A small image classifier, trained from scratch: trained on microscope photos of single blood and bone marrow cells.
Rows from block 5, named by matrix and row number. Each number is 128 + 32 x the weight over its row's rms, rounded and kept within 0 to 255. All counts start at 0. After the name is the row's rms in percent of the matrix's.
# dw: depthwise 3x3 conv (model.blocks.5.dw.weight, 136x1x3x3), a 3x3 kernel
dw.0 104 [ 67 113  94  74 152 126 139 134 148]
dw.1 103 [ 67 139 136  94 128 143  75 120 160]
dw.2 098 [ 44 133 152 117 128 164 121 121 127]
dw.3 109 [130 113 144  86 111  70 155  87  98]
dw.4 089 [102 128 175 121 137 151  57 124 154]
dw.5 089 [ 79 136 166  80 133 166  95 107 130]
dw.6 100 [167 147 193 143 114 165 112 137 159]
dw.7 099 [162 121 120 192  97 114 111  90 159]
dw.8 087 [ 80  91 105 136 132 131  84  83  96]
dw.9 093 [ 91  62 110 117  87 127 106 137  99]
dw.10 102 [160 180 179 159 147 148 142 134  98]
dw.11 108 [119 136  97 128 138 129 153 196 181]
dw.12 087 [143 164 138 133  89  76 172 124 166]
dw.13 115 [123 122 130 125 125 126 111 125 222]
dw.14 099 [105  82 105 150 150  89 121 157  77]
dw.15 090 [204 151 111 162  97 115 134 118 112]
dw.16 083 [117 144 187 123 109 124  77 109 172]
dw.17 092 [138 127  63 131 154  90  99 146  88]
dw.18 118 [139 146 114 120 133 143 101  80  56]
dw.19 082 [138 131 119 160 101 127 202 131  85]
dw.20 127 [120 128 155 145 121 201  99 134 172]
dw.21 086 [ 90 140 117  86 172 162  88 161 131]
dw.22 103 [114  65  86 145 145  98 136 165 147]
dw.23 090 [127 150 135 145 147 102 115 123  43]
dw.24 121 [161 139 118 127 135 142 117 116  42]
dw.25 086 [138 112 210 118 105 129 151 141 158]
dw.26 114 [ 55  86 151 108 122 137 117 133 158]
dw.27 101 [107 135 129 125  99 130 217 124 130]
dw.28 101 [130 129 129 155 182 192 109 117  97]
dw.29 109 [126 131 121 137 109 137 188 187 167]
dw.30 098 [134  63  79 119  93  99 142 133 145]
dw.31 101 [124  90  56 154 140 119 142 166 131]
dw.32 086 [178 128 186 132 125 182 131 130 148]
dw.33 102 [199 178 151 143 116 135 151 138 128]
dw.34 085 [131  99  65 170 155 110 162 149 121]
dw.35 128 [215 150 111 151 133 135 123 117 114]
dw.36 102 [134 136 128 110 144 151  41 114 145]
dw.37 095 [144 131  55 140 142  92 124 160  98]
dw.38 103 [103 109 200 119 141 132  81 128 153]
dw.39 094 [166 177 142 138 123 133 115  72  87]
dw.40 093 [ 66 110 184 118 132 114  97 113 107]
dw.41 094 [ 51 152 125 133 175 127 112 132 113]
dw.42 084 [165 124  52 149 158 104 132 121 141]
dw.43 139 [163 111 127 152 131 133 212 121 125]
dw.44 084 [194 112  96 132 100 112 168 103 145]
dw.45 126 [129 113 219 119 107 133 137 120 128]
dw.46 096 [ 45 110 125 137 148 157 122 118 151]
dw.47 085 [ 99 155 141  90 140 144  53 128 121]
dw.48 110 [129 121 134 135 137 145 186 171 187]
dw.49 101 [143 121  92 165 107 142 201 117 139]
dw.50 090 [ 87 128 130 137 166 130  55 121 103]
dw.51 098 [161 134  96 141 122  70 138 150  74]
dw.52 108 [204 109 145 161 117 119 117  92 125]
dw.53 094 [145 129 143 115  93  78 100  79  88]
dw.54 124 [111 150 142  52  81 125 120 119 120]
dw.55 108 [132 150 104 130 132 124 114 104  42]
dw.56 095 [155 150 148 184 134 118 154 180 160]
dw.57 101 [186  90 126 160 103 114 167 152 108]
dw.58 085 [149 157 172  92  98 132 109 118  69]
dw.59 095 [127 130  83 131 158  72 102  89  97]
dw.60 091 [108  57 122 126 143 182 151 131 136]
dw.61 081 [128 115  86 157 112  80 174 109  91]
dw.62 087 [156 183 154 126 134 136 177 149 170]
dw.63 087 [153 144  74 124 109  79 132 152 173]
dw.64 086 [165 130  64 129 123 118  75 138 153]
dw.65 102 [133 127 147 141 196 185 131 154 132]
dw.66 081 [ 94 102  69  91  98 112 106 126  99]
dw.67 099 [113 118 194 123  89 159 140 128 172]
dw.68 121 [133 115  44  98 105 123 122 151 125]
dw.69 093 [182 176 175 145 132 131  97 114 109]
dw.70 109 [152 115 121 119  70  87 116  76 105]
dw.71 123 [126 110 123 119 113 139 126 138 219]
dw.72 090 [130 120 113 118  92  77 107  82  79]
dw.73 105 [128 113 117 197 177 112 157 152 119]
dw.74 090 [158 157 111 118 139 100 100 143  56]
dw.75 095 [121 170 160 139 164 184  99 123 157]
dw.76 078 [116 155 173 120 124 159  94  83  83]
dw.77 081 [ 87  74 125 157 115 111 172 162 113]
dw.78 127 [140 119 127 129 131 120 122  60  63]
dw.79 085 [168  74 103 129  75 144 137 101 141]
dw.80 092 [ 99  71  67 120 124 142 135 153 149]
dw.81 113 [102 133 215 139 147 135 132 117 112]
dw.82 092 [137 123 193 134 133 128 156 142 190]
dw.83 070 [171 120 105 190 125  98 149 107  95]
dw.84 097 [105 130 121  69 155 147  64 131 132]
dw.85 107 [182 128 164 179 136 113 138  83 126]
dw.86 143 [134 125 139 123 126 119 117 116  35]
dw.87 100 [107 177 146 111 126 116  62 163 119]
dw.88 097 [ 64 116 172 135 140 141  85 114 103]
dw.89 109 [147 133 112 121  71  67 132 117  91]
dw.90 096 [104  84 104  83 168 129 116 107  85]
dw.91 100 [ 86 132 151 102 138 142 147 155 198]
dw.92 097 [109 108  73 146  99  70 106 122 108]
dw.93 087 [ 85 152 130 122 160 164  70 147 102]
dw.94 099 [101  73 123 116  83 132  82 103 106]
dw.95 081 [111 152 163 109 112 137  76  86 171]
dw.96 128 [133 139 124 125 151 129  39 108 113]
dw.97 159 [116 121  35 130 125 129 138 143 127]
dw.98 104 [110 123 143  93 113 149  52 118  99]
dw.99 105 [ 89 136 148  89 109 126  61 103 144]
dw.100 082 [118 102 115 133 162  93 171 144  67]
dw.101 098 [ 96 106 149 109 123 114 190 178 147]
dw.102 092 [ 84 123 162 105 114 118  66  90 135]
dw.103 081 [ 70 126 107 165 169 132  92 118  96]
dw.104 083 [181 161 144 120 111  81  98 141  90]
dw.105 093 [101 117 126  99 147 167  55 126 146]
dw.106 093 [174 120 191 118 139 103  84 110 127]
dw.107 087 [127 100 119 124 122  97 155 187 184]
dw.108 140 [127 111 129 146 130 110 215 154 135]
dw.109 093 [ 98 102 148 112 110 177 108 133 190]
dw.110 085 [107  99 167 114 106 152 112 115 197]
dw.111 093 [128 171 163 131 156 106  87  83  93]
dw.112 125 [ 42 116 109 119 139 154 112 138 136]
dw.113 119 [147 133 216 132 105 117 126 118 145]
dw.114 092 [208 113 104 148 117 146 103 108 119]
dw.115 092 [114 136 126 165 129  59 158 135  85]
dw.116 117 [143 125 116 148 115  99 126  93  49]
dw.117 106 [104 105 115 136 118  67 150 115  69]
dw.118 100 [127 127 124 117 153 143  47 126  87]
dw.119 086 [132 125 107 181 150 122 199 126 111]
dw.120 107 [122 129 221 126 119 129 116 117 119]
dw.121 099 [119 156  74 155 120 106 157 159  79]
dw.122 097 [113 120 134 111  99 132 211 142 102]
dw.123 087 [ 81 137 156 127 111 123 202 135 110]
dw.124 086 [ 95 120 109  83  86  91  96  95 105]
dw.125 087 [107  64  80 119 139 131 134 155  91]
dw.126 100 [ 68  75  97  99 113 114 134 140 106]
dw.127 095 [172 171 180 155 127 172 130 132 134]
dw.128 087 [162 149  91  78 134 141 117 186 135]
dw.129 092 [ 58 113 176 128 112 149 144 145 104]
dw.130 108 [104 127 113 126 156 171 145 202 131]
dw.131 086 [108 120 115 109  84 162  92 101 184]
dw.132 102 [109 121 122 115 119 163 117 144 211]
dw.133 122 [ 42 111 151 125 144 126 107 135 145]
dw.134 077 [ 71 129 177  85 120 155 121  99 128]
dw.135 085 [ 86 131 112  80 152 135 116 145 190]