Weights of a small image classifier: norm batchnorm, widths [160, 272, 480].
Rows from block 6, named by matrix and row number. Each number is 128 + 32 x the weight over its row's rms, rounded and kept within 0 to 255. All counts start at 0. After the name is the row's rms in percent of the matrix's.
# side20: side pointwise conv (model.blocks.6.side.2.0.weight, 240x272x1x1), inputs 136-271
side20.19 116 [138 121 180 118 130 140 111 153 108 116 235 177 118 142 238  77 103  90  58 135 107 129 180 174 137  97 151 104 132  91 180 114 158 120 167  91 126 109 168  86 139  95 127 144 148 176  92 104 144 194 160 145 149 139 164 104 167 129 143 155  57 132 154 133 103 153  70 173 103  95  35 152 144 147  67  97 101  89  97 118 136 163 119  83 135 147 130 131  86  88  89 138 115 149 157 121 148 175 111 144 150 158  84 159 132 105 145 138 128  82 116  73 135 127 101 115 174 100  54 148 125 124 103 172 139  99 168 122  82  98 145 134 120 112 122 124]
side20.20 054 [139 125 153 167 150 157 133 189 141 116 118 175  73 111 125 115 135 115 122  99 132 155 144 146 113 102 154 114 149 131 185 136 134 140 114  72  67  87 111 135 121 103 172 123 142 197  75  61 132 151 111 136 143 131 167 104 115 107 135 129  72 123 188 135 119 140 175 141 127 100 148 204 166 137  78 140 106 137  85 135 169 125  82  71 157 133 147 138  73  88 145 173  75 133 113  98 128 202  88 207 162 186 127 125 161  78 126 115 138  92 124  63 168 104  87  95 116 146 110 110 114 120  92 131 164 141 178  98 123 108 140 139  81 137 133 108]
side20.21 132 [132 126 146 136 129 171 124 181 146 138 123 102 124 120 164 133 136  70  87 104 119 149 104 179 127 132  90  84 110 139 149 152  98 162 162 123  86 131  87 117 132 134 136 115 159 133  78 122  91 169  82 101 136 108 175  67 114 136 123 148  76 108 195 118 124 141 142 106 122 123 108 110 196 107  87 122 120 129  74 131 125 156  82 130 141 120 117 129  67 155 127 130 124 118 134  82 120 108  46 146 184 114 151 134 139 134  92 131 202 134 100 107 173 134 124 134 105 135  74 111 132 138 182 207 133 146 138 143 141  82 129 103 126 147 117 103]
side20.22 123 [124 106 154 147 136 125 110 159  95 147 132 167 119 178 202  69 119  74   0 118  98 127 139 162 134  97 127 117 106 107 188 119 126 128 221  89 132 122 162 114  68  97 121 139 149 173  84 105 119 124 132 148 129 127 178  97 127 155  89 150  81 125 156 118 115 130 122 137 161  94 117 164 137 149  79 109  88 125 100 101 137 171 120  76 136 230 141 120  92  92 116 160 120 162  94 130 135 204 120 135 160 127  95 118 172 118 178 130 141  78 110  81 142  93 109 104 140  49  44 131 111 134 138 175 135 128 145  96 127 126 162 133 119 128 105 107]
side20.23 110 [124 134 129 192 112 115 109 156 123 129 130 187 115 134 142  89 109  87  68  69 128 153 126 167 119  89  84 103 103 121 194 108 127 162 156 101 131 111 150 127  64  83 139 113 127 170  70 104 103 119 112 133 127 135 175  85 118 154 107 124 125  97 163  35 111 123 123 118 162  97 145 190 133 151 119  92 125 155  79 123 145 146  90  92 140 168 132 132  85 100 153 147  99 178 106 116 137 237 110 113 153 143 100 122 198 120 175 109 147 108 116  97 140  83 105  70 130 111  50  92 106 153 159 179 133 180 161 126 156 160 157 131 106 150 126 108]
side20.24 098 [129 144 143 189 124 112 136 148  96 123 135 241 104  90 141 127 144 106 100 104  94 174 125 135  69 104 121  89 118 139 176 143 107 151 133  18 116 101 136 126 143 110 191 119 133 186  85 121 113 160 125 109 126  91 203  49 111 118 132 141 119 100 188 124 100 110 145  90 115  97 105 155 151 124 117 141 152 133  64 145 150 158  68 113 141 139 132  96  87 110 105 105 113 119 165 103 118 198  73 217 130 175 107 152 150 113 100 118 153  41 120 113 135 105 102 130 170 136 121  96 114 147 129 176 149 125 170 109 149 126  85 114  91  80 134  92]
side20.25 050 [120 143 118 142 134 153 124 201 128 133  94 167  79 146 123  98 146  75 121 143 113 138 118 164 148 129 126 129 159 143 175  87 148 122 140  85 103  92  75 144 111  70 153 115 135 196  52  80 138 147 116 125 155 157 199  98 159 134 143  88 102 158 202 133 106 148 129 152 118 112 136 160 161 141 119  89 102 122  54 130 174 125  64  82 194 130  93 146  84  95 145 170 127 133 134 140 121 145  55 149 178 131 138 141 110  84 133 118 176  94  67  70 169  94  75 124  97 117  82 125 152 138 128 182 181 156 197 136 109  98 127  92  76 129 133 131]
side20.26 100 [125 150  99 129 121 116 199 145 102  76 180 158  81 100  81 108 119  95 126  87 122 186 130 128  84 149 114 120 191 119 117 166 103 181 127 127 104  75 136 121 150 110 169 131 105 160 118 117 134 127 117  93 102 128 164 114 156 153 212 117 145 103 157 161  91 118  70 124  52 166 166 159 161  71  97 133 131 128  90 148 151  77  99  96 167 129 140 138 117  96 113 172 103 127 169  85 165 150 106 181 169 130 108 134  76 102 144 138 148 100 113  89 122 110 123 184 150 123 159 148 144  76 154 180 177 146 141 136 129 140 177 112  90  99 149 150]
side20.27 042 [116 124 115 132 120 157 141 214 125 138 133 159  90 105 119 126 113  84 130 110 135 119 125 167 115 101 115 140 160 132 188  96 125 126 108  95 117 135 104 139 158  92 150 104 164 194  77  81  94 120 123  93 151 142 239  90 151 125 141 115 117 139 216 153 143 158 112 151 120 123 116 165 159 117 103  95 110 131  39 108 168 118  13  90 186 119 103 161  58  85 150 165 125 111 145 120 108 138  31 144 146 152 154 139 106 110 108 119 181 114 103 100 195 109 102  79 129 142  75 111 136 145 159 200 152 139 163 122 117 113 126 119  94 123 107 114]
side20.28 075 [129 146 123 138 132 182 129 216 136 146 131 114 116 119 126 138 124  70 114 111 130 134 108 196 125 119 119 128 125 119 188 115 138 129 131 132  92 123  80 141 111  96 163 134 143 203  67  80 139 129 127 121 141 134 194 103 151 114 124 151 107 126 213 116 139 126 144 127 134 127 125 127 185 143  90 101 108 120  55 122 142 135  57  96 177 144 112 134  86 124 134 153 126 142 136 115 130 143  36 132 147 114 134 139 131  99 105 111 216 117  99  91 156 123  95 120 123 128 116 129 117 130 140 207 145 137 179 118 117  77 123 119 126 127 135 122]
side20.29 153 [138 135 132 124 127 173 133 165 143 141 105 139 128 125 142 126 140  68  97 116 129 136 133 155 142 139 106  98 118 121 172 138 135 144 138 109  87 134  72 130 134 110 124 116 159 184  53 130 116 155 103 109 143 116 211  64 117 128 127 148  84 111 238 120 111 137 148 120 118 123 121 108 212 132 109 136 125 131  47 137 131 156  74 133 161 123 115 107  52 161 143 142 123 132 118 101 154 109  49 142 189 113 150 135 141 128 135 148 201 128  82 124 153 153 114 124 119 130  63 130 143 124 159 181 136 126 162 133 138 100 114 123 131 136 136 122]