Rows from block 2 of a small image classifier, named by matrix and row number. Rows with one number belong to one channel. Each number is 128 + 24 x the weight over its row's rms, rounded and kept within 0 to 255. All counts start at 0. Numbers have three digits each.
After each channel's rows are labels from the 100 images, of 14848, where the channel reaches its highest value: "responds to" is what is common among them. Only what is clearly more common there than usual is listed. The data: microscope photos of single blood and bone marrow cells.
# p10: first pointwise conv (model.blocks.2.p1.0.weight, 80x80x1x1), inputs 0-79
# p20: second pointwise conv (model.blocks.2.p2.0.weight, 80x80x1x1, transposed), outputs 0-79

p10.49:140143139104146154129083133184079150134130112162127147148132131154141175143164131115139073105088134172140126137147124160137124152118114119136114110125145141140094156126109176123134135139154119129191118135137129154139153170156181147134097121
p20.49:115112165115146101135133162130152113137126114118140139107151125140159107109119125128102143076094152139159104114151125084104093062106121114082138120118147085125127134110140111092172131134127113107114078165145127117119198134132113154135130097
responds to: cell type: artefact

p10.7:117136140121136105121134122127122116123118117043123121134132154108114061118098103134127138116086116151147156105099130076130106098173116146125126140104207151136127096139137093140119138129147105123117119126115119105143119080127096140087134142
p20.7:131130104100135148128125121109110064099145137122132105117147137099137165115161175176133138099154158116134124142098132128116154097159111141107148159105157192144169135116119162121129167108143101150132086105078115124144161107138131115155116133
responds to: smear: peripheral blood; cell type: segmented neutrophil

p10.50:060074121135098139100146088143050119110112125130170118123107118124123118118100121078170119105103105118136135091132155137132125132128144125101121112128112130166127140148099131141132048095127133154131138136142115125116095129115107115123107128
p20.50:114133154091139140110159102125125134120102116164142122155104180138082143134145118130170076124127095156133125136082133140151115125129156117115107174128117101161122125107105123145116139152168136105153146140141130127124125114190100104083169180
responds to: smear: peripheral blood

p10.71:153126113123120146107159140146100110134148112118071123133153121075162127151119143144044115102125114162096157150116103142110135096087140127147111118145134144151136125114135094137075128101131126078091139134143140098116158124133131156139087114
p20.71:138130127137144100142087134135119139112160164150082130144153123134160152138105155141147122146140136131147133087154097166119084118073150101099149151089080157147126114165139148085182143161108119135136112131137131137104177137129162123150122115
responds to: smear: peripheral blood; cell type: segmented neutrophil

p10.35:123124122155104120130118140103140143122076123067117152143142152129141095134107106115139128163117120121139168136129120154123190153153149119145129156061162115138146067097156122135117140139159134133132132139142101144111148069126097143088155127
p20.35:155136157125151135166153121107076112103170152157160150131132111088104154085095132140138140154135146112140129120123141118110088080118130123115157126141134093126177110119101141146128174148160084145112093132143155154169159135130147090121126150
responds to: smear: peripheral blood; cell type: segmented neutrophil; cell type: myeloblast

p10.24:105165131154111149130104107136097080071131108101129125161143142108138166093137093123126088095122074089114106133111155134106162100120142103128091144138124092124167102158126116096119104108108104126110147135112126103094135122085140108146123099
p20.24:141115141111137148120140151134100140130140146132125152154165123103122094152107101127144089149119183101085150140166129086130152112103135157108162087123106123144147137120133164174119154180082119096119103112114120140104083114094116169107120126
responds to: smear: peripheral blood; cell type: segmented neutrophil

p10.79:134125117088126094131079115137079144151070148105122127121115116120143146137083118137141062131116129081110093153134097115123132148107141082131151128105107103143096095101135154128117126132114116153151149157144076131104136119144113134137162083
p20.79:145121128139165119124158130117106112087094147162142116117105108162118130118089135120156110102120115126129183130101095136119147138064131129117118153170142179122116111133112133090122127140149099102105123059066128132121125083132134126107130107
responds to: cell type: artefact

p10.39:100095139137144131151151127114081145148100144121117142138149160121178129108124116119114129086119136132139154065166103109121117145197103133132177132109144172141115126133093105140145135125138108122160116089139126181148089103135093107135140139
p20.39:130089103133138148093173133137095122146108108125162136132142117158175119139140103122150161076126147140155102109141154076117110080148156125097147134136070106113122111124129131094120141139130104102154154110147136102088093123120094147136131175
responds to: smear: peripheral blood

p10.15:110108132121144121127077139109080119131105127113099147118134141121125109123121111090103121138108118138117076120110129106120121119155076119119095139147105150109094039138133107087150119136103110095137067123100115143176113155118133111104132132
p20.15:101129141109092131127158110136140090128094091113155160110083107138171156108113120151092117154104109091093170113102140154118156137157133081145101112151137139115121130094115103147140127165184119102120121142109094165121128091133108140101111132
responds to: cell type: artefact

p10.77:116102108080127141113106166155104128120161149108086118132099124104106141145130156112103103120120109119115136114095062136144139164124108189123144134111132105134114136061117137092131128140122124102134100128126149116094126107173128130063137109
p20.77:193173166115155115158124134149145096156090122102135167120126130123143151086126164114154131141130189124133112161098134111157139115142125183120147143100122133129181146124115131146117184127135136113121103130168160142131118104135110129120099114
responds to: smear: peripheral blood; cell type: segmented neutrophil

p10.13:117096066139145165129101105130156117128127129102136116166108135128151135146085148149144130110139134140126148153127088140137142140121117120075130119124110157122138168150133111046105141136113109166145052109124142121155130124118103151117092147
p20.13:125130127143111123155108126165124129161138124135145176128122130083142164142073147122126124105153116144189139126106138111150165110148104144105138120118122118103124123089148137084145109151159158153159177130129117142039119130155127130125153129
responds to: smear: peripheral blood