{
  "model": "image classifier",
  "dataset": "microscope photos of single blood and bone marrow cells",
  "train_examples": 194171,
  "image_size": 32,
  "crop_scale_min": 0.7,
  "horizontal_flip": true,
  "targets": ["smear"],
  "num_classes": 2,
  "arch": "shufflenet_v2",
  "norm": "batchnorm",
  "activation": "relu",
  "depths": [3, 3, 3],
  "kernel_size": 3,
  "stem": "deep",
  "widths": [160, 272, 480],
  "mixing": "cutmix",
  "loss": "cross_entropy",
  "init": "lecun_normal",
  "optimizer": "adamw",
  "lr": 0.0016,
  "beta1": 0.9,
  "beta2": 0.99,
  "eps": 1e-10,
  "steps": 15000,
  "batch_size": 512,
  "epochs": 39.6,
  "lr_schedule": "wsd",
  "decay_fraction": 0.2,
  "final_lr_fraction": 0.1,
  "warmup_steps": 1500,
  "weight_decay": 0.09
}
Rows from block 5, named by matrix and row number. Rows with one number belong to one channel. Each number is 128 + 24 x the weight over its row's rms, rounded and kept within 0 to 255. All counts start at 0. Numbers have three digits each.
# p10: first pointwise conv (model.blocks.5.p1.0.weight, 136x136x1x1), inputs 0-135
# p20: second pointwise conv (model.blocks.5.p2.0.weight, 136x136x1x1, transposed), outputs 0-135
p10.9:141113093173122121133127104118139110121143129135159134099149154103159151111127112111105105142120135197125129153117156110156144102123144110097121123141124140127133100116140081117117169140120185122087156159189116111155158147179178175125126162181111134116128134119101148115135131116156140132091081155144131148094171122131134143131107151123144080100104113130143112135073077128123155105149142128151127149137116143
p10.10:151117144142075116092135107094152145108164097122107113111135118124120091063132146118111132113139136144109113126153161063138134127102147118133096103131111127136122112087159093140145122144099157149146120107137077136149114106127143132123122165117070130077113103156086142118113125112110117134118119117147153171119114101075172115139133120090158091114124161160140127111120098093155095100169132118115086135160121129
p10.11:195100121126141111098165119101157111078090108133141116108105139087111155107124150084104145149126128178116151131179182137192116113130138126113137136112104106122125135114132137140127180144116154135097111127170122108165133127146139126110132136145138146110106102139115149123134112109158133119113094130158156157084125099125147148135127160146154151091110160162166137176082107144151125087105150163124104139123117115
p10.12:111090123142084116160118087135140118178123143111139115111143127118126128145137156120121115139134142174125145158166141098127147150128091144122109135093120076112124115115127117115083104088127106107113197165155121123105182126144094163114126097132131104109105132126111146061128074126170143089140096136153122142126148117108139147133113146120125121111136180160154133122106122095119160097099170086127103154124112103
p10.13:119106115141122130113095130123109081142065124136166126136112116089130157131137120146129130128084101160134112092131119113139126110151093129119129113139146096149100137113117134097118132148105124133088133163134115095085122123142154130099134128143116133111134157106117123109141139096163129071115082102176138079116159132121147143091188148136126134116104128216121097107106122124115167102160126078147108131075118119
p10.14:131162157097143123128144102088130121079124161111107151144122146122141125139119163123162114133152130146114171126123130075128124105131141121137081132127104136152119094089144139129146136116143125176182128136145078180169100157129083107118107090135151120094118113137114121125142108144133155161137151115114107112132085162084139093146113136154124181129115150127111110121150130151142098082113099159138097113133140200
p10.15:090134128147141144087115138127104141137102092129122140084137143138104107095117113181097158102116121123076130127121131143111131088140105118108108127085118085123127117104121160137113101082104078153127097128104118120109144087138149121130132075096133104126083158104109104108083099108112094095081135143137114102128121094112097116104151129094116150120143135126100115103117120069122172105122106126091134101113084145
p10.16:150126113139132127138119148073132080119090120178112114127102123118163139105125113140132161140102120115138149120151156160144088116154144094138175147119133152132101144084124172154145124140141122139097122150140101118149132093105152089079150132092145140093124149078146119162126162116114152142136115136147106117160139114143144164119159149140115156127077166161138141132105131147146163113076104185136074115106140144
p10.17:136123161080149094141186099111131112102129173126121131111133146147150139142158125140143140132148147129116122148131144092134116089109152088097080128145109126139157107102153085146123142105085103150124120109104112164155107158136084140110099093117113142082143128158080110106115130120130116148155148121095149127125090150075118073169084090140135129140101107115110101121129118138108114117091110159136108115122174162
p20.9:119119130106106137135130109124097143163117119105131092099121135123160136125103114122154118134132103111113149116081115084124124128115149113163124114195121189105138113113152127168095128077097161107093108116125107113095174104137128097156141113106145159147151104092139117109075119155098146131137127136122161161131099140115137178120072119141121136138124104107119118120134114095119193150188141097143099122130133161
p20.10:126118116102146085102100165140112112112155176121098118161127124135127095146137181112122187122044150110128117090117112107162113101131142157121130133078110099130141141140128147111115162121120114117110094088089071119092120159121106116122122137125160101111071159093101113135156123138078109142137114126139113121155111129154140122113133118129130113138087118172119132115102159154123131119096148139091149140152155112
p20.11:093108116146161098158132124130123093129101118108156154121119109162128122107115152127112137170128145133125073129117129137121127106099132166113146156070128115150132120141119085139142114144119091143136132125114141144091116172110106159087149149111127057114151170163163165173121163094131119144117138134151136134126155143110112076109146165149175105101151147158140095153156123138154152140133096127095138145139076151
p20.12:143112097132144133137136137150111102106113130158137131161109147118144135110166114098112147124129154135085100110107106168126065111126151099169151119111060129106154174128147124159154102144124147132169143138127122105122124136126135139094165144103113115114138131149082107131155108116097110129080134053160131133115114155110131108120151115121109099098146115146088143148095134153112174086147079145135139161167096124
p20.13:098129121130139150182118130145138151135066153137137123147123156158167106123104112158142107133128145110165095126128153107152097058147154146145133140111160132124112176129143140129138102138176078134138157110109114143127158130114124106100160120145147100094138164104120109198133134085131120140149149107136146120133147127112108163118156132114110136143117134088099129110205118129099153105138133100106164132092158131
p20.14:148082125153119156122150117138157159113127128139140101164092111110156140150135150150127144144156096118143132161088175122153136154145179182172176116129122149118124155159134173134124147118123161125116177114184128135090110123099119115109152147103145118103117087116145096172113106121146071131123160138120126148141121154064108125116124115113104078120139147128168136125128136110103142114136142122139125168126167152
p20.15:177118118094134118118123090128080144117103102120165102148100117190095147145122170134111088119112148138145124143114151157103178092120117147119137133131101122136128142149116110181114142127111140113124125089120151097103163114120118134153104126134137139170114101147123137127104134156111139128108157074114103153102149153143138098095133173068129100129150165156174117143109116129198148149152101105134129150107123146
p20.16:101133138129077162111104131124128116180099144123078142121147168116131123105096108161149098150107088113137128090151159117116124135120154112111120125099158101141085160116153098078127185134148102149124124116081094108154161112159126137139117134181151133130151122115133156132134157122136141145149118138082155123183090114143116154139121112095124178140090102074162113117153100122109113116123132133140114130102148106
p20.17:149095097146158143151182128135148138148115103131139120155086140124120162124109140150114140135105116125149151174102154123106086155137157209142145161161111131126154177151136106111120136110122102109112146118162140118100120133072111125115167121148155113087087155124147108145092113139121104168154145102126114120166155106095150115130134149141109099103126133127189131112133161117109152145100119118088156171118134136